Weights of a small masked image model.
Model: 3.34M parameters, 64-pixel images, arch res2net, norm batchnorm, activation relu, depths [2, 4, 2], widths [128, 256, 512].
Training: adamw at rate 0.002, 11000 steps.
Data: trained on telescope images of galaxies (Galaxy Zoo DECaLS), 44167 training examples, 95.6 epochs.
Rows from block 3, named by matrix and row number. Each number is 128 + 32 x the weight over its row's rms, rounded and kept within 0 to 255. All counts start at 0. Numbers have three digits each. After the name is the row's rms in percent of the matrix's.
# mid10: scale 2 3x3 conv (model.blocks.3.mid.1.0.weight, 64x64x3x3), inputs 22-32, a 3x3 kernel for each
mid10.0 087:134126111154139110147170099079114167075101153142114167184121124104071138057106164142137098135166059133108035154126133171058182177085179161104115141117085119130060155141139122110158076161137139110097115079120069155119106142147082148146133127161188169145184124124178110157070124111129101130120138111
mid10.1 119:173148104165134104115153137100113122142101107159127109138153116097129145129129163054043048120131061112117086153192131116098112102062102104077144132133089133153123082058098138199124103132120103142105117126081158149160210213195182153139099081086171097101179098077139198099118095144132112083133137129
mid10.2 104:074066133096107168138151156127125104101101102123103136072094088095148089103119083157112081137126103137130120096133103094121136097089143137126140102123144110107122179150120132148093084134124153135114121097162134116159115141133102103081111096123062121123033146118130152123143131151133061122107150181
mid10.3 087:183188180111140155116111142134122099146123095136125105152116083188161099170162136081111107112145127102148146168102097181114116197185141086100085100092111141133117067173179082113050141078083078107166155151152237186162134122095138131156116140131086236177078157169112160147110060098139190107182144130
mid10.4 098:106117118108121125149153132138130110110125133151175143138112165107104173091133166138083056127158123121140157186182179165100117144060116177117130115153101113145152163064146113138106119148137110106118089102095049063093150149135128114129142116149126176083125126098124143074167170134161143117108110104
mid10.5 108:150140122156131118110152140112116129139132158125115126139153087091115104126109058117092122090130179139132152118199210136149173113091132120097136110108122114114147061106166030118128128137134143140109128074102127162182173194172208185153117082058136132150105115138132175130079099103091080085088116119
mid10.6 095:110091099111113099163136139125144173117132157111125136158086088177189099154213124093125153115093115107138100161116121147133040143177110119180152135102135128140116072146135088123101114146102151164129171142115180155124151111110172121117143146122118154115092136131113110166143149116143138128175139146
mid10.7 099:128122143127155156127138165147156162112143122072082088190112060132067085146077079094116097140179152097088074193123091185121096181118127066047085119140093092082052062110146132147138109079064157133100160155153121182167176155155117132082118109095102069080141150151112151161214192186187148159185195159
mid10.8 110:132129148139122148145114099127162164104116138105088084123066079151132073114129102071116144069102137076092087158164181140143095137116069119155150104119131091123120122115081071140087087094059123106113092102112153167170141158163121124125129121110127122125159108087197176094169105101160116129202132156
mid10.9 096:134128131123131133106115115179145148128077160147155155102118139115130114135094084152148163131133154121116111122162131120128124114127122147161124172155160144162156136161087154176094111105097114095127121136162125125132159132129122084127158140178065122075150181118124129106150114117161175139167167125
mid10.10 114:110137139142132098102074067134125124160140121169167128108158177098142158089070053146163134075102093114115094061110118118131148103167173114144109099086080143109109153125130076145160155094070102107144096107104064092082109111132142142161154132132079099102140144124164114065117123147117118130099085079
mid10.11 109:130118098152125094165146122102129154071100151072130164135100110180098096180054079062114120080129136102142158132132156135134115136108085078151154076119148123133157107107072103140116129142157114165141087125115108059068120135161105112146083105155150150087165136082133139058144133146116142133105120151
mid10.12 103:173089117101114132118140140071111126137166147156143131114148063136151104099104084067150156110169169179146162071076084081105112098120102055061091055109118162160126140167183135138121136128140113075062163105073149170162039062115091126149167134116139128083099143117069152149098152139124106185105106133
mid10.13 093:068098130084115136124134134153167135124145128071086106092146108124151094111073046154151134137162145061097113091128093070135131103078072122132111129173128112118103182160141178144085095101105085080082065142146074156167102106082107130096125101093118107133118151155110148126149122108174117106160202148
mid10.14 081:101135137088149147113141124149148146175173183133134133140131064147150127145130093152185194144108135149120121082042099080121134070074104085093119082123119146131111135150142163148108138144131106135084142151130129182178102090086118150119121112112093123150143142199104199136142157121152160121145174136
mid10.15 109:142105122135144141135118128151139113142131110132131121104094162098126151142139140101147178121130148140099076189135126172144125121226161088096129137144156155127122127140162171131170188167183099080116104134134106134079103059081117082096115145153142186186137152116139153119094096084112105087090119092
mid10.16 126:118137138115145131107102128182150129169136084149094084126121119145120092137113044092127114139144112125137144179146144120113167105110143118112129124119095136106103148156138183166099107063052080080107130121121169156187154148132095115141107099084090114109096118100101147115157138138145153146122123210
mid10.17 088:100100129109136118126132122092103157098124177119142168124128110139148140100109144085075103111106123154147154134136117142137094114118135108099129116117161133115119092107071139131114149148126113117151113129163117108116083110161105129150099133162166180130153191147161143144182161181148109139132095121
mid10.18 083:140135118108105052116144099138159165137127136179129116140079068111099107087136202080123179138127131173109101133099103133092141149146160059142176117148138150166138064154138120152098160149091082119145125125134153163143117128141119120165139126157117133113090107145118098146148125146130128118166191121
mid10.19 093:172144195121100152127112116144118112137138131119125126102117123101143136120135140139146126133152158102088115105131097071135106040101089121110107115130132096097142151149118155143084100120113147140116152131126120121092085066093087092123102106124069119058091163143084140099066086051101119110114133121
mid10.20 108:080135143133139125129109116100113122125144151119156155081115154183146119112109064134114120113139241151104170104114144180127143155201102125084110087141159171110161108085161082142095151131159125091090113087073125093076137163155188116156140111091141109109132134109136136133124136125143108096117115103
mid10.21 106:137131146149130165123103098049095104121149097093167138084156127092116086131144088087108090072078042063014040080155124128163096153148085135139099147178088097123139179149108134062149119120150086114149082134169123126088040113109133142115135142153185157160201114151133158123075109078113172173175164155
mid10.22 093:157135103113155169101165149154099107129111135136163138095159224109177222171147169135109091156138159173134114139168157145123140091060142132113104145124131149135116124098093149176141182183110126125155076115171103130170164132136130088111130107146119126112117162132114182164137091094119100100092114123
mid10.23 083:057108122100109125078102129173123141166132174140139159088132132157152143153156122169162144120116121160122135094114163144131160119170115171154140107131129125122113159173155120152134114150160136117122148139098121114061103101141129119171142139162073133099123074073097050089139130127123109121117088101
mid10.24 095:109139140135146120152191100090118115118107109108103103143196069141145091130131113124076094133144093130119094175138107157130135156114091160097103192167094122098076138111097144088099149133156093079030086109136083140156122112100135124157123134144157132147174129078178150111114171173120143150106159158
mid10.25 096:133133154108135141126124147159143097144126055129086065086131178109112142178124118134135118134126062126084050160132168116129155053081064147141143135132101132109122145092118152129136126149175152158195155170191182199125148148154132113111099075076088153147101159143110124124123120104109115104127146082
mid10.26 098:161148127109119111109102110071089120088119144144160194233224109175146102126098082058091129109145182129160163173151092165085116164128142106107093128127149148171145068123163112130125164156133175139117134123102138122116132106089133115104178166160171176086117149066096168117185126139134095119140145140
mid10.27 088:123125144126123148160139154158142133130104126145139139111087120106137123166172167170169166155149145162159155119120162139139120117128133149181171137136143127139122139122114135118136144132125126144143127143133127123094112123162129130131143144145147165093138133123137140149090145135118154125117118109
mid10.28 091:159152153119127102125136142130125165111062141165098137172117114116106089088056071146120165153115114158150123138100129119134087144134123105123133120117121111099110104131088132120112095105093128127161151155130131127102115103165120109137160130133155139097133110121097079130093127123103132111093127128
mid10.29 087:114164136122129146134129151139101096115089100164137134148147158104125111068123123163143169143128167156187191115096082168158145140134158133129130143105160140133131142145154120134185145143164135118115145112102099082111148139110170126114195165132144076128142153170146126180116116112117096079130101097
mid10.30 115:126110066124121134164154158114129109158141085181110060111096096132151141173209183122139099136145097112120079108078090156126137182168160082113137110128144120099126122122106131131143136126129094088095138106113120142156097099095136119112145110086128101124104118123113160142180170183142146133138159146
mid10.31 087:100126103101154124062108087189157166169125212179192182143160167093164168057083125169138131153123111147146134117145155134117120139147174147162136142143148127161127132154161127184128159139124092120153109116147100128113141111111131102134135117150139166125131153101143131130121176165138174172131142116
mid10.32 103:122152126164120069100088129104120082147140111142128057148141130095117162114132123136093121102056051096080112135151116107140156156160108130094109159114081135147125156119119063144135088120102082108137123154135139114116130141100147147175101068072106170139145154141135174102136147185159216148125108123
mid10.33 108:100162169057124116088133123150105098136111090162143127093156171084127156078087130163088057195150101144140137057071117090068134186145155095035097137129107144147141117087159169106128121110155070096147066096135073088099097129122083119150139128142056122160026072102098091112112136149113115117097110108
mid10.34 072:146144153144194139137146144099114113120132114127154125131136115091140162094120161091106122111146136087099111086033077085050115099110137114073104108124118137140144138164172124171153102119128089083117123128145112139175114097110052085139061121130070083086107116129124173150160134141137139131163149134
mid10.35 092:106068131114104134093118098096119132078115139087128149148085056161088045134073049091102125092101213116113172149088071121108095141110130094114154106082168145096131098093054127122058132143118169135129161107103160078090113117149114128149113124124099082092100059122108105110148127124121114151111126148
mid10.36 109:102126100124157132118123127151141126122095109106105107115147131158073109213086092124110047042127093049059073100119146141088123174186132125088061083121085097099112114084108066155101081079120082131116062143117160134122141164174126112160166123113095096081147156070125134101125097103110152085101145130
mid10.37 097:138124156193139134141117118099122146118098110122132163142119116105091086102072129100141130084090084107076090086098113123150163132171133056075168097065104113088123122129131156111142052086163129105148150175167133161093108115175113083112160170185142075088236110131163044150104112139143096113144141088
mid10.38 100:115132110107113124131096143169155143129122092115107080083103089122085088112106049148133090139105087113109081107102124102100113112094133163160136124111122123128096106085099087140139108186118129134177143123110183120129197179179160129130148102103056112115053118129088179141147167197133137161108089172
mid10.39 095:094109105133136116154159144123137142112133152129137169100103119148141153156149142092142148087122154120069115109073099123100133113143121123121109099114147074060110140106134144127115095098137125095116088108117149166152120110112088099122096129133122124101180154116143143152172111141155143127171114142
mid10.40 095:136141129123132105168163117142132110122149099108139121163141119114154116111144152082113139116173165115103110151141095144119147110100130090086114094135116150101131092042056127137074160157106134166201077139178096158152125107091128124108087120153093156144124166121174185165186128143197122140182172119
mid10.41 093:094132153142125189141153148097104123114125119105113076146095080122091095104094091096073079100140124098111088159127173150087122168151125107085088093100103088063099097071094054104129135099096108107144107109169146163148165162168175118088131130123041068161152134156169121134123106101147164184148158152
mid10.42 096:161151118154121113111077119110143149136160117148153112166163147178140139171188085109094118095093107131107084114119107129159103158175149109096107111130104111133134124136190075210218149136128098126077113117110120110141142159121168104094164100064107120063142152121166173087091055061126110087109067125
mid10.43 108:173116066172092075135083094105148136101144166100158163104175141138126074184132032144086063120066091092056117120191117117181073145166064150132112114103133094106152153116094136117106139111130136144084151122070162133101140180108150155121163177116144127137140119147089121142129130054141129104149123133
mid10.44 103:112099117114162159116152130124121102129113106123123123169034120181057069160073090073116116062109159106074115142110142172106125136121125086160105106164131132090151080147154073178114141111137142119109157081166162104152174119134182094125171114115132155158127162151137096110134094116112145119111168158
mid10.45 104:144135147122125108098105115076106141097120157126146178157146082107066085076093117025102133065135163119155172149102075106092121095112153080077092083114140089143132110143136113117104133151128083038098075055107117117121097080091086113143114143157087108082093086056105121133170144135163097164150111168
mid10.46 102:117116155170128128237171105153132144110096146110111170119130126122167164141207230186207226118125164117123163130133128168157170149169217161165174106097156108106134107143138096112138158149145098115094093106089116090083129112131116100142085129164113135123179141111206140120111073103147117119172122119
mid10.47 102:099040074120077100161139143147127137105108139066075106111067043137121084139116101130151118128166088080100099121103139123140130143127106137127145149141108069094074091147106182175122131142123098116095115131078126163143161160157136149128094093112114068071200150078189165091160141150131075150149129197
mid10.48 103:190156109117116102109133115084090093143103086170146123171183174121138165079104153057090062095125090122141141117144103125113140130123136083102090106109108138167153097166148118133135122166165139092119126105115141130134133132107132134139145137156173142096133112084075094118151152213102096121097128134
mid10.49 113:094109090084099115138121142158140169130127133111097087071093110124155144121120173143122120143133129099093074132139118111119086102094083183166135120142123104089099157130062133129054102065080090093083093107120086107124138132136135124108105110091128108146099117134137149147116093085110107116119109115
mid10.50 107:197179158150126125128143110115102106123127138124132130175097119092099152102150175108082079044110116111136134171198105136137122115126126134074104116112137091112155095088033059137086101141146176173189169159162156155147130098100156134134142121161191077126156147094149120102148127110141104098112094089
mid10.51 099:126153164136124126164146171090105099112115056058085081112135151130132198129188131142161164133158077157092095154146157166093136173152135131107112100179077124073136161158139141120153169167199085095102107103073132127116114109131117119130107096105118128165104108098145179117085084069093139135032092139
mid10.52 093:106115166101129117127127113152118155123105209118164216119097144132140117101047063187126150183135188115132161147143123138101113134133099148134153144134162131115158124084131138195108132129137117087133132134122116086085142110110123102140139122134108141169117106157114106116091082065116126099124135121
mid10.53 106:200168166123125114086119131087106128097102148136142189191172134090125140150113116066087113099158168087129170141184147139145145144148151068082082092121099100149159096127122127130112131139114116136132145117095222160140140145125123131126134120136148122063109106068128108102150119075123104078108121138
mid10.54 097:154140118091100108094071120161125123134099130149142156054161169097170121064116137154168148162154104134130109098099146113147142126207186134118094139099144114135106160174159193171187133127145105167106107116100082089068092098147053093129111173166128130107173112100141074106050109134129146132191149162
mid10.55 091:176155175126105144106118134173125126144087094135097099072122095047120146101142178108087101099136099121080096083122099051108146021074114102051118119097096111080077111143191175188116142135126133120060154135126160136143131141138111109131117111121106140098106157110103112124135137112149106084134145086
mid10.56 109:091135129119130113104100090138140139163164146140140138133120092151177125086121102124170186125066111163161115125096085121163152086120194107165137130062118168143105122173168116059151195160129104112128122132114131109088143097080188199114120171177111138148123152142128135129141132140124120134102080070
mid10.57 100:108111114094057126105113160109075100087080069085085037110091103050097094089138121095086079094133105120107107169109173107102097124147126132123097102121109101094167098073093080048096096123154153118084142048075092090067107088138106074065122109116139127181062095113081120101177208108192169156185172161
mid10.58 101:080131072107147112052106085140109125116076160125137183133142116094085073086033029154141088129111103103139143081110121153108157152140149144139124144135149109122107154106098129137089108093106120098124117128131096130119123129110103080123139106146127152131122144129132126154105132158118152141137167148
mid10.59 105:161136149122138118130154122155160147122109142133161140118101091179155109211172162138123146122095113168128117104166175099132159078070097151133126158101097155136113162155129175131149192147139144149149129141136099100102160127124137124110157146135140127122158154142106122098055083084071120107091111080
mid10.60 107:189153149176149109153159097078125146068129131096156168132102115067078101089099102110121144086127139131144153142097140158122190133055155107123142107126120096157147119045114127081097167151153147167154111116125090106103095094123093156151101144148183154074181108150160108150100130151118119119143142126
mid10.61 097:109127083105111123085085088146131130125110131152134157119124098099096052079049048130111103152100098147155137116118070101115104119095123154116126176094111130103081149071102167162152129083101123115123141109131089089078187168148166108141163121111090066091095121095097095126171146189159096128142097150
mid10.62 104:103112134119110122172156127169139116155123100165103056090118146113134156155189234164160117145152083126112056141108142136086157122090136183136126158111094115104057158119175140139146112147127120076091072109131083166185141137125119115115137131114113084095138112115169139141115112115113091108151143136
mid10.63 108:100093118110129132102136138099121160116144140106130117153097072156135091142065036132132167107138178136146143138138066181167095128108067068081133118137095150132099126155168138142139134131130191127105152085142153158180107113119153130062139099077164143116142164180132166187206154138166107111162185127