A small masked image model, trained from scratch.
Model: 64-pixel images, depths [2, 4, 2], widths [128, 256, 512].
Training: adamw at rate 0.002, 11000 steps, batches of 384.
Data: trained on telescope images of galaxies (Galaxy Zoo DECaLS), 44167 training examples, 95.6 epochs.
Rows from block 5 of a small masked image model, named by matrix and row number. Each number is 128 + 24 x the weight over its row's rms, rounded and kept within 0 to 255. All counts start at 0. Numbers have three digits each.
After each channel's rows are labels from the 100 images, of 14848, where the channel reaches its highest value: "colour at peak" is the nearest of a few named colours to the mean colour under the peak. Only what is clearly more common there than usual is listed. The data: telescope images of galaxies (Galaxy Zoo DECaLS). In brackets: how many of the 100, against the usual share in percent.
# c30: last pointwise conv (model.blocks.5.c3.0.weight, 256x256x1x1), inputs 128-255

c30.96:136082126125127102150116109155156136152128122122139100129141110130140113136153133107115120146114088103099141089117147162121170127081218154143127130162130111153114137143138129117119139124142114150117084135158115127115123129119120159146121124156103255114124137102127100153133128121136119220066114172078112103102132118141118160124142063146123154081108145144118131120125127132115124111132
colour at peak: grey (48 vs 5.6)

c30.47:170109118099059103149145109140123161137112110149126150147156145149097112135104148119197122121192110128112144121136180147117168141133128115123158122122118119111117110098109152164128125110134094207112121124131124170123141147111124141140119121130132158149136109132138143122148134139104142174120093141092109122144134112141088199105108118138123218137145101112104147126150128219129121127133
colour at peak: brown (40 vs 12)

c30.245:125112116184141135125123156159152133135106105123153096116151111140155151111127091132125149115118112116116130095123126136135164130130138174149135106150096132104146137126142174142116137123125148144149118200145111125082124134177179163171090125140123211141080133080144071124125105145153160147091092139059151135095100156171116119111112106105090121169134136151156147091122118111134066107134
colour at peak: grey (49 vs 5.6)

c30.130:121124133112091134146096110146102155140181118106130094115178104107151149110130087135089098132116157107110111139114128142113141112134097166080089135137128138154142117148112129134133122126121108149120144149146105130089138165092099125108089135158154135148096150114084133092103104080061123142091113082115165140094099120132112150110107172143101111152126136114168097115134121152109131127134
colour at peak: grey (49 vs 5.6); white (25 vs 0.1)

c30.39:144124123140110124140182122137114166112129135146131125118157130136112095161156132113176156165145124116149157136155120142107129145152076114146132128084110137110111081121151118161110125128104133159124154122120130096123144124167178089119163150127151090088172137134060246087160177071070128089143143181163103120116142109162106115143129118119111251114144112124142130119130140184167111154088
colour at peak: grey (42 vs 5.6)

c30.71:112071124139110158138178145122122201116100127122125136138123111128112072168112097132155174150194124112116135126115161162114149121124084127136121114066152128180142126131131126144111117139130115138128136147110127109150175092178235116075106152165103082117122153086081132131143121144121127125108164109116162132140174090102125142089106154102138127112175150142123095087130149169109138146117
colour at peak: grey (62 vs 5.6)

c30.236:149135123125137098114122130126110144142072141180137112180100130135136123131114136146134143085124110106123155103114139145111126131136132110129150112126136108138102127148110139117106156077109148155058096113131082111159148115105122113086135119189105102150133132138119093106156138131116131106082151099162135132106103138110169115118113083157152117108157149129108113197070145136134118178149
colour at peak: brown (48 vs 12)

c30.252:155088160145148115143122147160138128084125136126142151135113120144100132117135165130101143139115136138108097093115125134115124155165148098142186153104116122161201121142147105142112118175124156102135136134118143115162131131149183078138105115131132130184119097129120108137137143134114125135124137135075156117118138140121079107079091095120110113121114084184100103118124145132131144160116
colour at peak: pink (59 vs 0.7); white (33 vs 0.1)

c30.223:135140154102137122121112128150123084147153134148166094140104181135125111108133102109078110106128091119126143141131118124110120146159147136099122148128173122115109162144173147150115156148129112160110125093115151134151129175122115129137116112118128185078126138148129120119146132118108135150095147180117162120105183157137126134119159087138127158131146150120113139131102123121094126144137
colour at peak: grey (48 vs 5.6)

c30.79:093151120176180133102170150217196133120085120156111168148127124148127163132129123141071131168098146128110110158146095162132137099128119092140139133162104117128178089138139136121133122161147152124121093142177083142132075128127159115154152115162125139148121188148108119165127103149100126134131096124125110139178126153095175082129111127127103119154108163177138136116101098098165060129102
colour at peak: grey (53 vs 5.6)

c30.122:122105149090117109125133114119130125130124164163148131138104130119126171148113116141134157118130130112116139087106125120180100122131139113142179118123156143156118146173135100142139124125112160131098116099138128102152135127112113104133154110176125116111129121114113113140150120140131136118101137130159128118124132113104175119118088132182134133159124094144114109199100104115130102117143
colour at peak: grey (68 vs 5.6)

c30.169:097168145166202155115125099165145132112148153164117132127112098156118122120127138121121156111093116123105097137117119166131120143131111122164120135111173157120136104129137095129129143120136161141155117081111111098158112129176106114119134092092175095076123133111157133153132127147116156109151109131107179102176185132102053126102090126130134113141136126161124123166139132135100129124170
colour at peak: grey (54 vs 5.6); pink (28 vs 0.7)

c30.226:104150123157156126152177121156150123156153147168113131097135139143161093122170116120126152151128119110145118127149110154139141119116116145132124153082149145143126138103121145150124148129101150097159129076153086132129192114175117126129166123127133123131169134166122155149142185095147105101153144166135116167131148169162187122235116126119115152115104159145168142088108178120186074115143
colour at peak: grey (43 vs 5.6); brown (34 vs 12)

c30.190:155157179085134104101141156154146128153112153159169168130110186090147087121130158116120119127093087131155152108126116126114103133120145082151189125139152125117132132152132126137099157134184121115148126147117093140140124177120098111136127131147121128144118149172116134097147143166100137121066120139118130061131182113114128133101162113173112139155121140093105143148122136120115094107132
colour at peak: pink (53 vs 0.7); white (26 vs 0.1)

c30.240:148150099125133189115170138125119102131141171137085168130118137112119102139146125149110134131101137129106139141117100114148138156099126158119155139095112129107118113139164134166154127145138168125147084114143076111108126172169131116103115068124126168132109105105147103140142140154119170151128142189055141109159129127106120119150112153109117154142126134151128125139158103106139073100090
colour at peak: pink (33 vs 0.7); white (28 vs 0.1)

c30.1:125092113142094124175171149149124188114106138121129161133136135155099101145128166074142170137177166098135136105114153125119151107130113158165128091098146142105142101117139100106053122118118105122128161115077136137177142104145243109098115174133137132199137084113093141126179148119136183115098188130159136123122196091121106129111113093104143110114154087150113081120129116122130162194099
colour at peak: grey (60 vs 5.6); brown (30 vs 12)

c30.50:129094120111123135141130145112096145112122133121157157078130088117129144141145177153123137149092120122129132123130102107130111150122106086152164114136143147130154135135157133140110118148164122095133200157112126139143149175131125091137104123161202101180113125138080097105157149105088107099058138128134152113110117123108116196139183094143112152128161127150089112137121166148133128140161
colour at peak: grey (40 vs 5.6); pink (30 vs 0.7)

c30.250:106082129127126073122144116120094115146152112116143128129101107162131132125152091107132129124145091141117138127123126090111113161120200120137163137104108127140122122112156126181109183151129113114102115106178125098137116144163149165135124133128148255140144127106150107130112135130123133189131126190107113117080142166102110149126126118135139197119129166136112106115131118097088110175132
colour at peak: grey (44 vs 5.6); brown (29 vs 12)

c30.212:120144153144186144140119141126098107115102148120121133146151068104127116136130157134096150141101138093156138109147139131113110124103119201115127120101141152144137113108160106099141096091111080085171150119160123121118095136144148129147154166112106124185129111146106156152132132123143108146080138087135106129140150143123101114116137100093106118134115093193132151160117100133146100118104
colour at peak: grey (57 vs 5.6); brown (34 vs 12)

c30.246:176117114146133131090121101128115151132128135154133112130150132114105151142093185136145177090142131140128127127131145127101119153142119155120094134145141107157164089162103134136141118111140201137151148119132107151166136143154100142131143119130199102115148131125109085112135143157124145133111154050135130105123094113121100107107079044141117124124152100098110063153135144124131125122133
colour at peak: grey (50 vs 5.6)

c30.179:222112128131113158121181092073144127127124101159140150127129109142083129170138137152136123164138148120116101122130146124110159145163131120120109129089146101151121097150140159162126133185127132108128154126180141113118114135157247096080127138148105127137172118160124116103144141096082080145123171122101134146155166098107146077130079151132118136103146089139141079140146103184166144124079
colour at peak: brown (43 vs 12); grey (34 vs 5.6)

c30.85:133130102156139101129114100150093113115132141116113089111131110123107096142161147100110109136136130134140116147156146156132171122124104162109090151149106144145123118133114126112138153135126150144089140107126107128119125139104056114146154147147121118127142136108096133083118118130108152137055083139111136145083097106150116141108095120150106114116125136129109069101123137149124129134159
colour at peak: grey (41 vs 5.6); white (35 vs 0.1)

c30.204:122130144146101154094128137060121141115117094156084131110125092136104133153126125174097127151093129132128117159131117122127130130143110123121131123100126090151120086133118168108123133131151118098153154149158114152133095140124216102103128155117153108140135139137094123088148127111064101148139168087114124117147118114100119116130098125126100123142134124111139072108118098142159150123061
colour at peak: grey (41 vs 5.6); pink (37 vs 0.7)

c30.40:113111135111088077100117169124143172161117112118121095130128091101101142117138098123150111116168100125094140128124105130109119148115146154098127125137112122134116090129130145126093150114131112160153094136130097185140139140143087113184112133153187196077134158121105143121129136104114125150135171190115178099135153173164112070138097078124145174115129101090136152122143086143144132143149
colour at peak: grey (47 vs 5.6)

c30.99:156130124139130136147193093142115147125080149115056143122112076129106114122113115104147149121121133082121108150115137126127116124168150196131125142110115077111125149119102093165119126138136161133223115139106099112128125116173118129108105126101104128144144137133138149127123151100138106110108144054109111111112148125171105079104099093095120162178109100161121075116134133143115119094103
colour at peak: grey (48 vs 5.6); brown (45 vs 12)

c30.244:144105120100116118111142143114119143148155130154121086088156077081125136127134124136159123131146121121111118134131157139121154009105092165099109118151122114116120136065116141073129088052113157146104108109123063139080146140112106141130139123098126137113136118106103154115122114130105125123133140083151121148112128108126134154145124144156100132117129085125132117109078133143114084132138
colour at peak: brown (41 vs 12); grey (33 vs 5.6)

c30.56:131100101133149156151123139111102125159156158140128145121135129149154123152124134142133139131094163119125113104139076113135118149166127119117144149124136147100121118126157129172143118148119139086103150116146151095167086124147163097119150157084164137124140134092108133130138131098093180116143177187151141086137098161086118181100106104105113158122141113154139111086138107094150111124099
colour at peak: grey (58 vs 5.6); brown (36 vs 12)

c30.16:095157144086128123154092136076110104113141118117158114095152092114136155129130138178122125147112135112152103101157082116132108119143096176113121127190150136131129148143144170142143123122129127103139154140139118114167128125105158081138152130132097072099091174121148150156121116130134189116128133133148104082100034174091160105124131133125092107173152135141140093122122091101120116057113
colour at peak: grey (49 vs 5.6); pink (30 vs 0.7)

c30.211:100132145128125127135155122196180101128176114114103158109064104136159119109113144129128097129125104123204110144114131149131136122130102178087126140125150134153143160123119103130115131115111153111189142123170083148137135072149140103149118132118145080140139160095068129135113148124108133111110128110138089146115128113117124126148103097108100114177106129104105133135111148136136087130108
colour at peak: grey (62 vs 5.6)

c30.153:121123131137107111129100117112125090118128128108134128119105130121138119123122128154142118151141158114137149108129130110131092132137105142134123128104125107172133128162127117160123142160124133094108120109134088096141121108137110103131152154133150093095133140095105100106108129110107104131111113130110126107127075127072118143152157105113135129099148143102121127121131170126113124165126
colour at peak: white (47 vs 0.1); grey (29 vs 5.6)

c30.151:142156115111130125078141150074110115121146128103141137105102175112122132116124124150138128123125187131143096107113141104161127137133112130157122107112130116116121133137097112134149115172100098101153146112127099112120120120138151116119147100109118120112130112116201054157122153155177146143132109108086112119133104111099069121148115161135157107116148109111129131114145160130116130125123
colour at peak: white (40 vs 0.1); pink (35 vs 0.7)

c30.42:085137088145145136137145152155152138131166143131080093082154097125127092126127109120130115124141128145122084147137115121139145142156088164097067130154124158118141124070132159128146111129132153126135117141137184157152131137157136137137124126073181111100116133113108177141128150119125131132173146156125140123148130125147131123148114154127106148130117121135157129069148146147136134104110
colour at peak: white (90 vs 0.1)

c30.0:138142174139145112149088125113134063116139115122135086130097149134167146106116140143117161124132112116138129130126113134136141147116136138097126146126154153177166057175158104148130146132118146113123124132152130093145103095135120108141138134136130108111122122110083110125125138156099131147124128131128176119122120179110068164107082134117155124117133123139130093153120141124132143098142
colour at peak: grey (47 vs 5.6); brown (33 vs 12)

c30.86:103100095148168101175165121134133115145142136164120164126112138146114133154147162122132091117092137146114100116117096115152109102133154104151155138132115112103126142138137094116130129145095170108137122095144128073153081141111174128174112142104128118137135129139095112141129160108141135109134182114167112097115089152102082124132118107130131130137082141224142104105139173131145094132107
colour at peak: pink (46 vs 0.7); grey (45 vs 5.6)

c30.19:121145127138136146125117147120133115114156102105075101122125111161137107105124139118112145118152143126139105141152131127110134183148112117109091143133093134110139092112156113169124115160144115081147136151113255129110129117128117112120102132070145144122105110122139139139133159116097142126138137180081139122133145135159103151095103133106102106094134115138110108078203139134142159135113
colour at peak: white (96 vs 0.1)

c30.15:137124133124114173138129084091144111135124143127148113108127136119129123131148156117135099108098120124141134127136126121138156130147159180092129132151112114121114119118132154139144125105165125176167122127135128149143111131155098107147123079126089181128147126123102161117126150136055143170122077149127100110135132084170121113102074127153097182122103121125111085116123114166104127101137
colour at peak: grey (47 vs 5.6)

c30.254:128113100119112128148099130132127113113126136124149126121159146128138141127150133117098110133128097112112129104113110129132136103100192090129159110166113079112140116147146127118089138139139124164123121126125092118123125183114131155131125108164090255154122122130144066122113120159110116216114116194077106110104132096126126127137137117167136133113136136152097148111170129107076110090130
colour at peak: grey (50 vs 5.6)

c30.181:139166132126094125144139116131117145128152107154077155099171108139128151135146117140128139158109126089124102200138120142137148108163129133154141129109147071142140112111115172143118104160144147182187183130148124148131118166117157128144130102124127117186137162179146132113140156107115127117142101102111092132092128113159153124151101153128085152225108136150160096129126121152133103084122
colour at peak: pink (37 vs 0.7); white (35 vs 0.1)

c30.80:108144110089133183122118141135138137139114147120096117128155106095143129100152116146105083101085107111111121186117087139141148149113147132135134135172133180117113134134116132157127130154088112137160123173086105142104148220154093185074089099137083208116145136119127136126136142118161175152131127150069182157122140191164138102156131112158091157124162137119130092161114211140113142180200
colour at peak: grey (44 vs 5.6)

c30.148:076123141146143149132167116188169134128094150140135142116135131131078144120142123109124135141147094125107097162126098152088093122117106107142092148100178136170137126133123130138132124156158126116178148117135117176153102132180173128159131129114143111135108175117114128158133127165157130117147146128092108115162161132095159064158109109121105125153076162127128142118154168118118117103114
colour at peak: grey (57 vs 5.6); brown (38 vs 12)

c30.49:128153074129128135137117096151140140121108086130148107147146144128114128157107113143125160091105129133140144126125124123130116122151090105149116112165121142128133092131126112075141122074125116123135182113105117108100116121127162150160114156114158071109131105121162129136145125149126201107093065086133133206127100136119094188114158090112111086132074128152082091132141124136101131219105
colour at peak: grey (64 vs 5.6)

c30.140:140104146120121088156117154107116112155139090120160084130154096131117174098125143164129128121142093123137097100154176139120115145146078134126142118147129144152152169135143141162118099159112165119151125140181131120141140105108113112123130108099051111156138127119124108141130129105140106129118122141139147154083097161119145131112129102116123122105138095134130098111096110106113134119199
colour at peak: brown (57 vs 12)

c30.43:134114082145125115111215120130127110129093151133102154157117117125099113133128180086192171088177109134088111131118119120150132156130144115138138118194110146039124116098137110140116129137136154155136107101146094166111129190187150148087111149133113186148165151107135133138128132143149174158098199180154116121107198124170116075091122153137093157134112103163112079145137107115112153151110
colour at peak: grey (50 vs 5.6)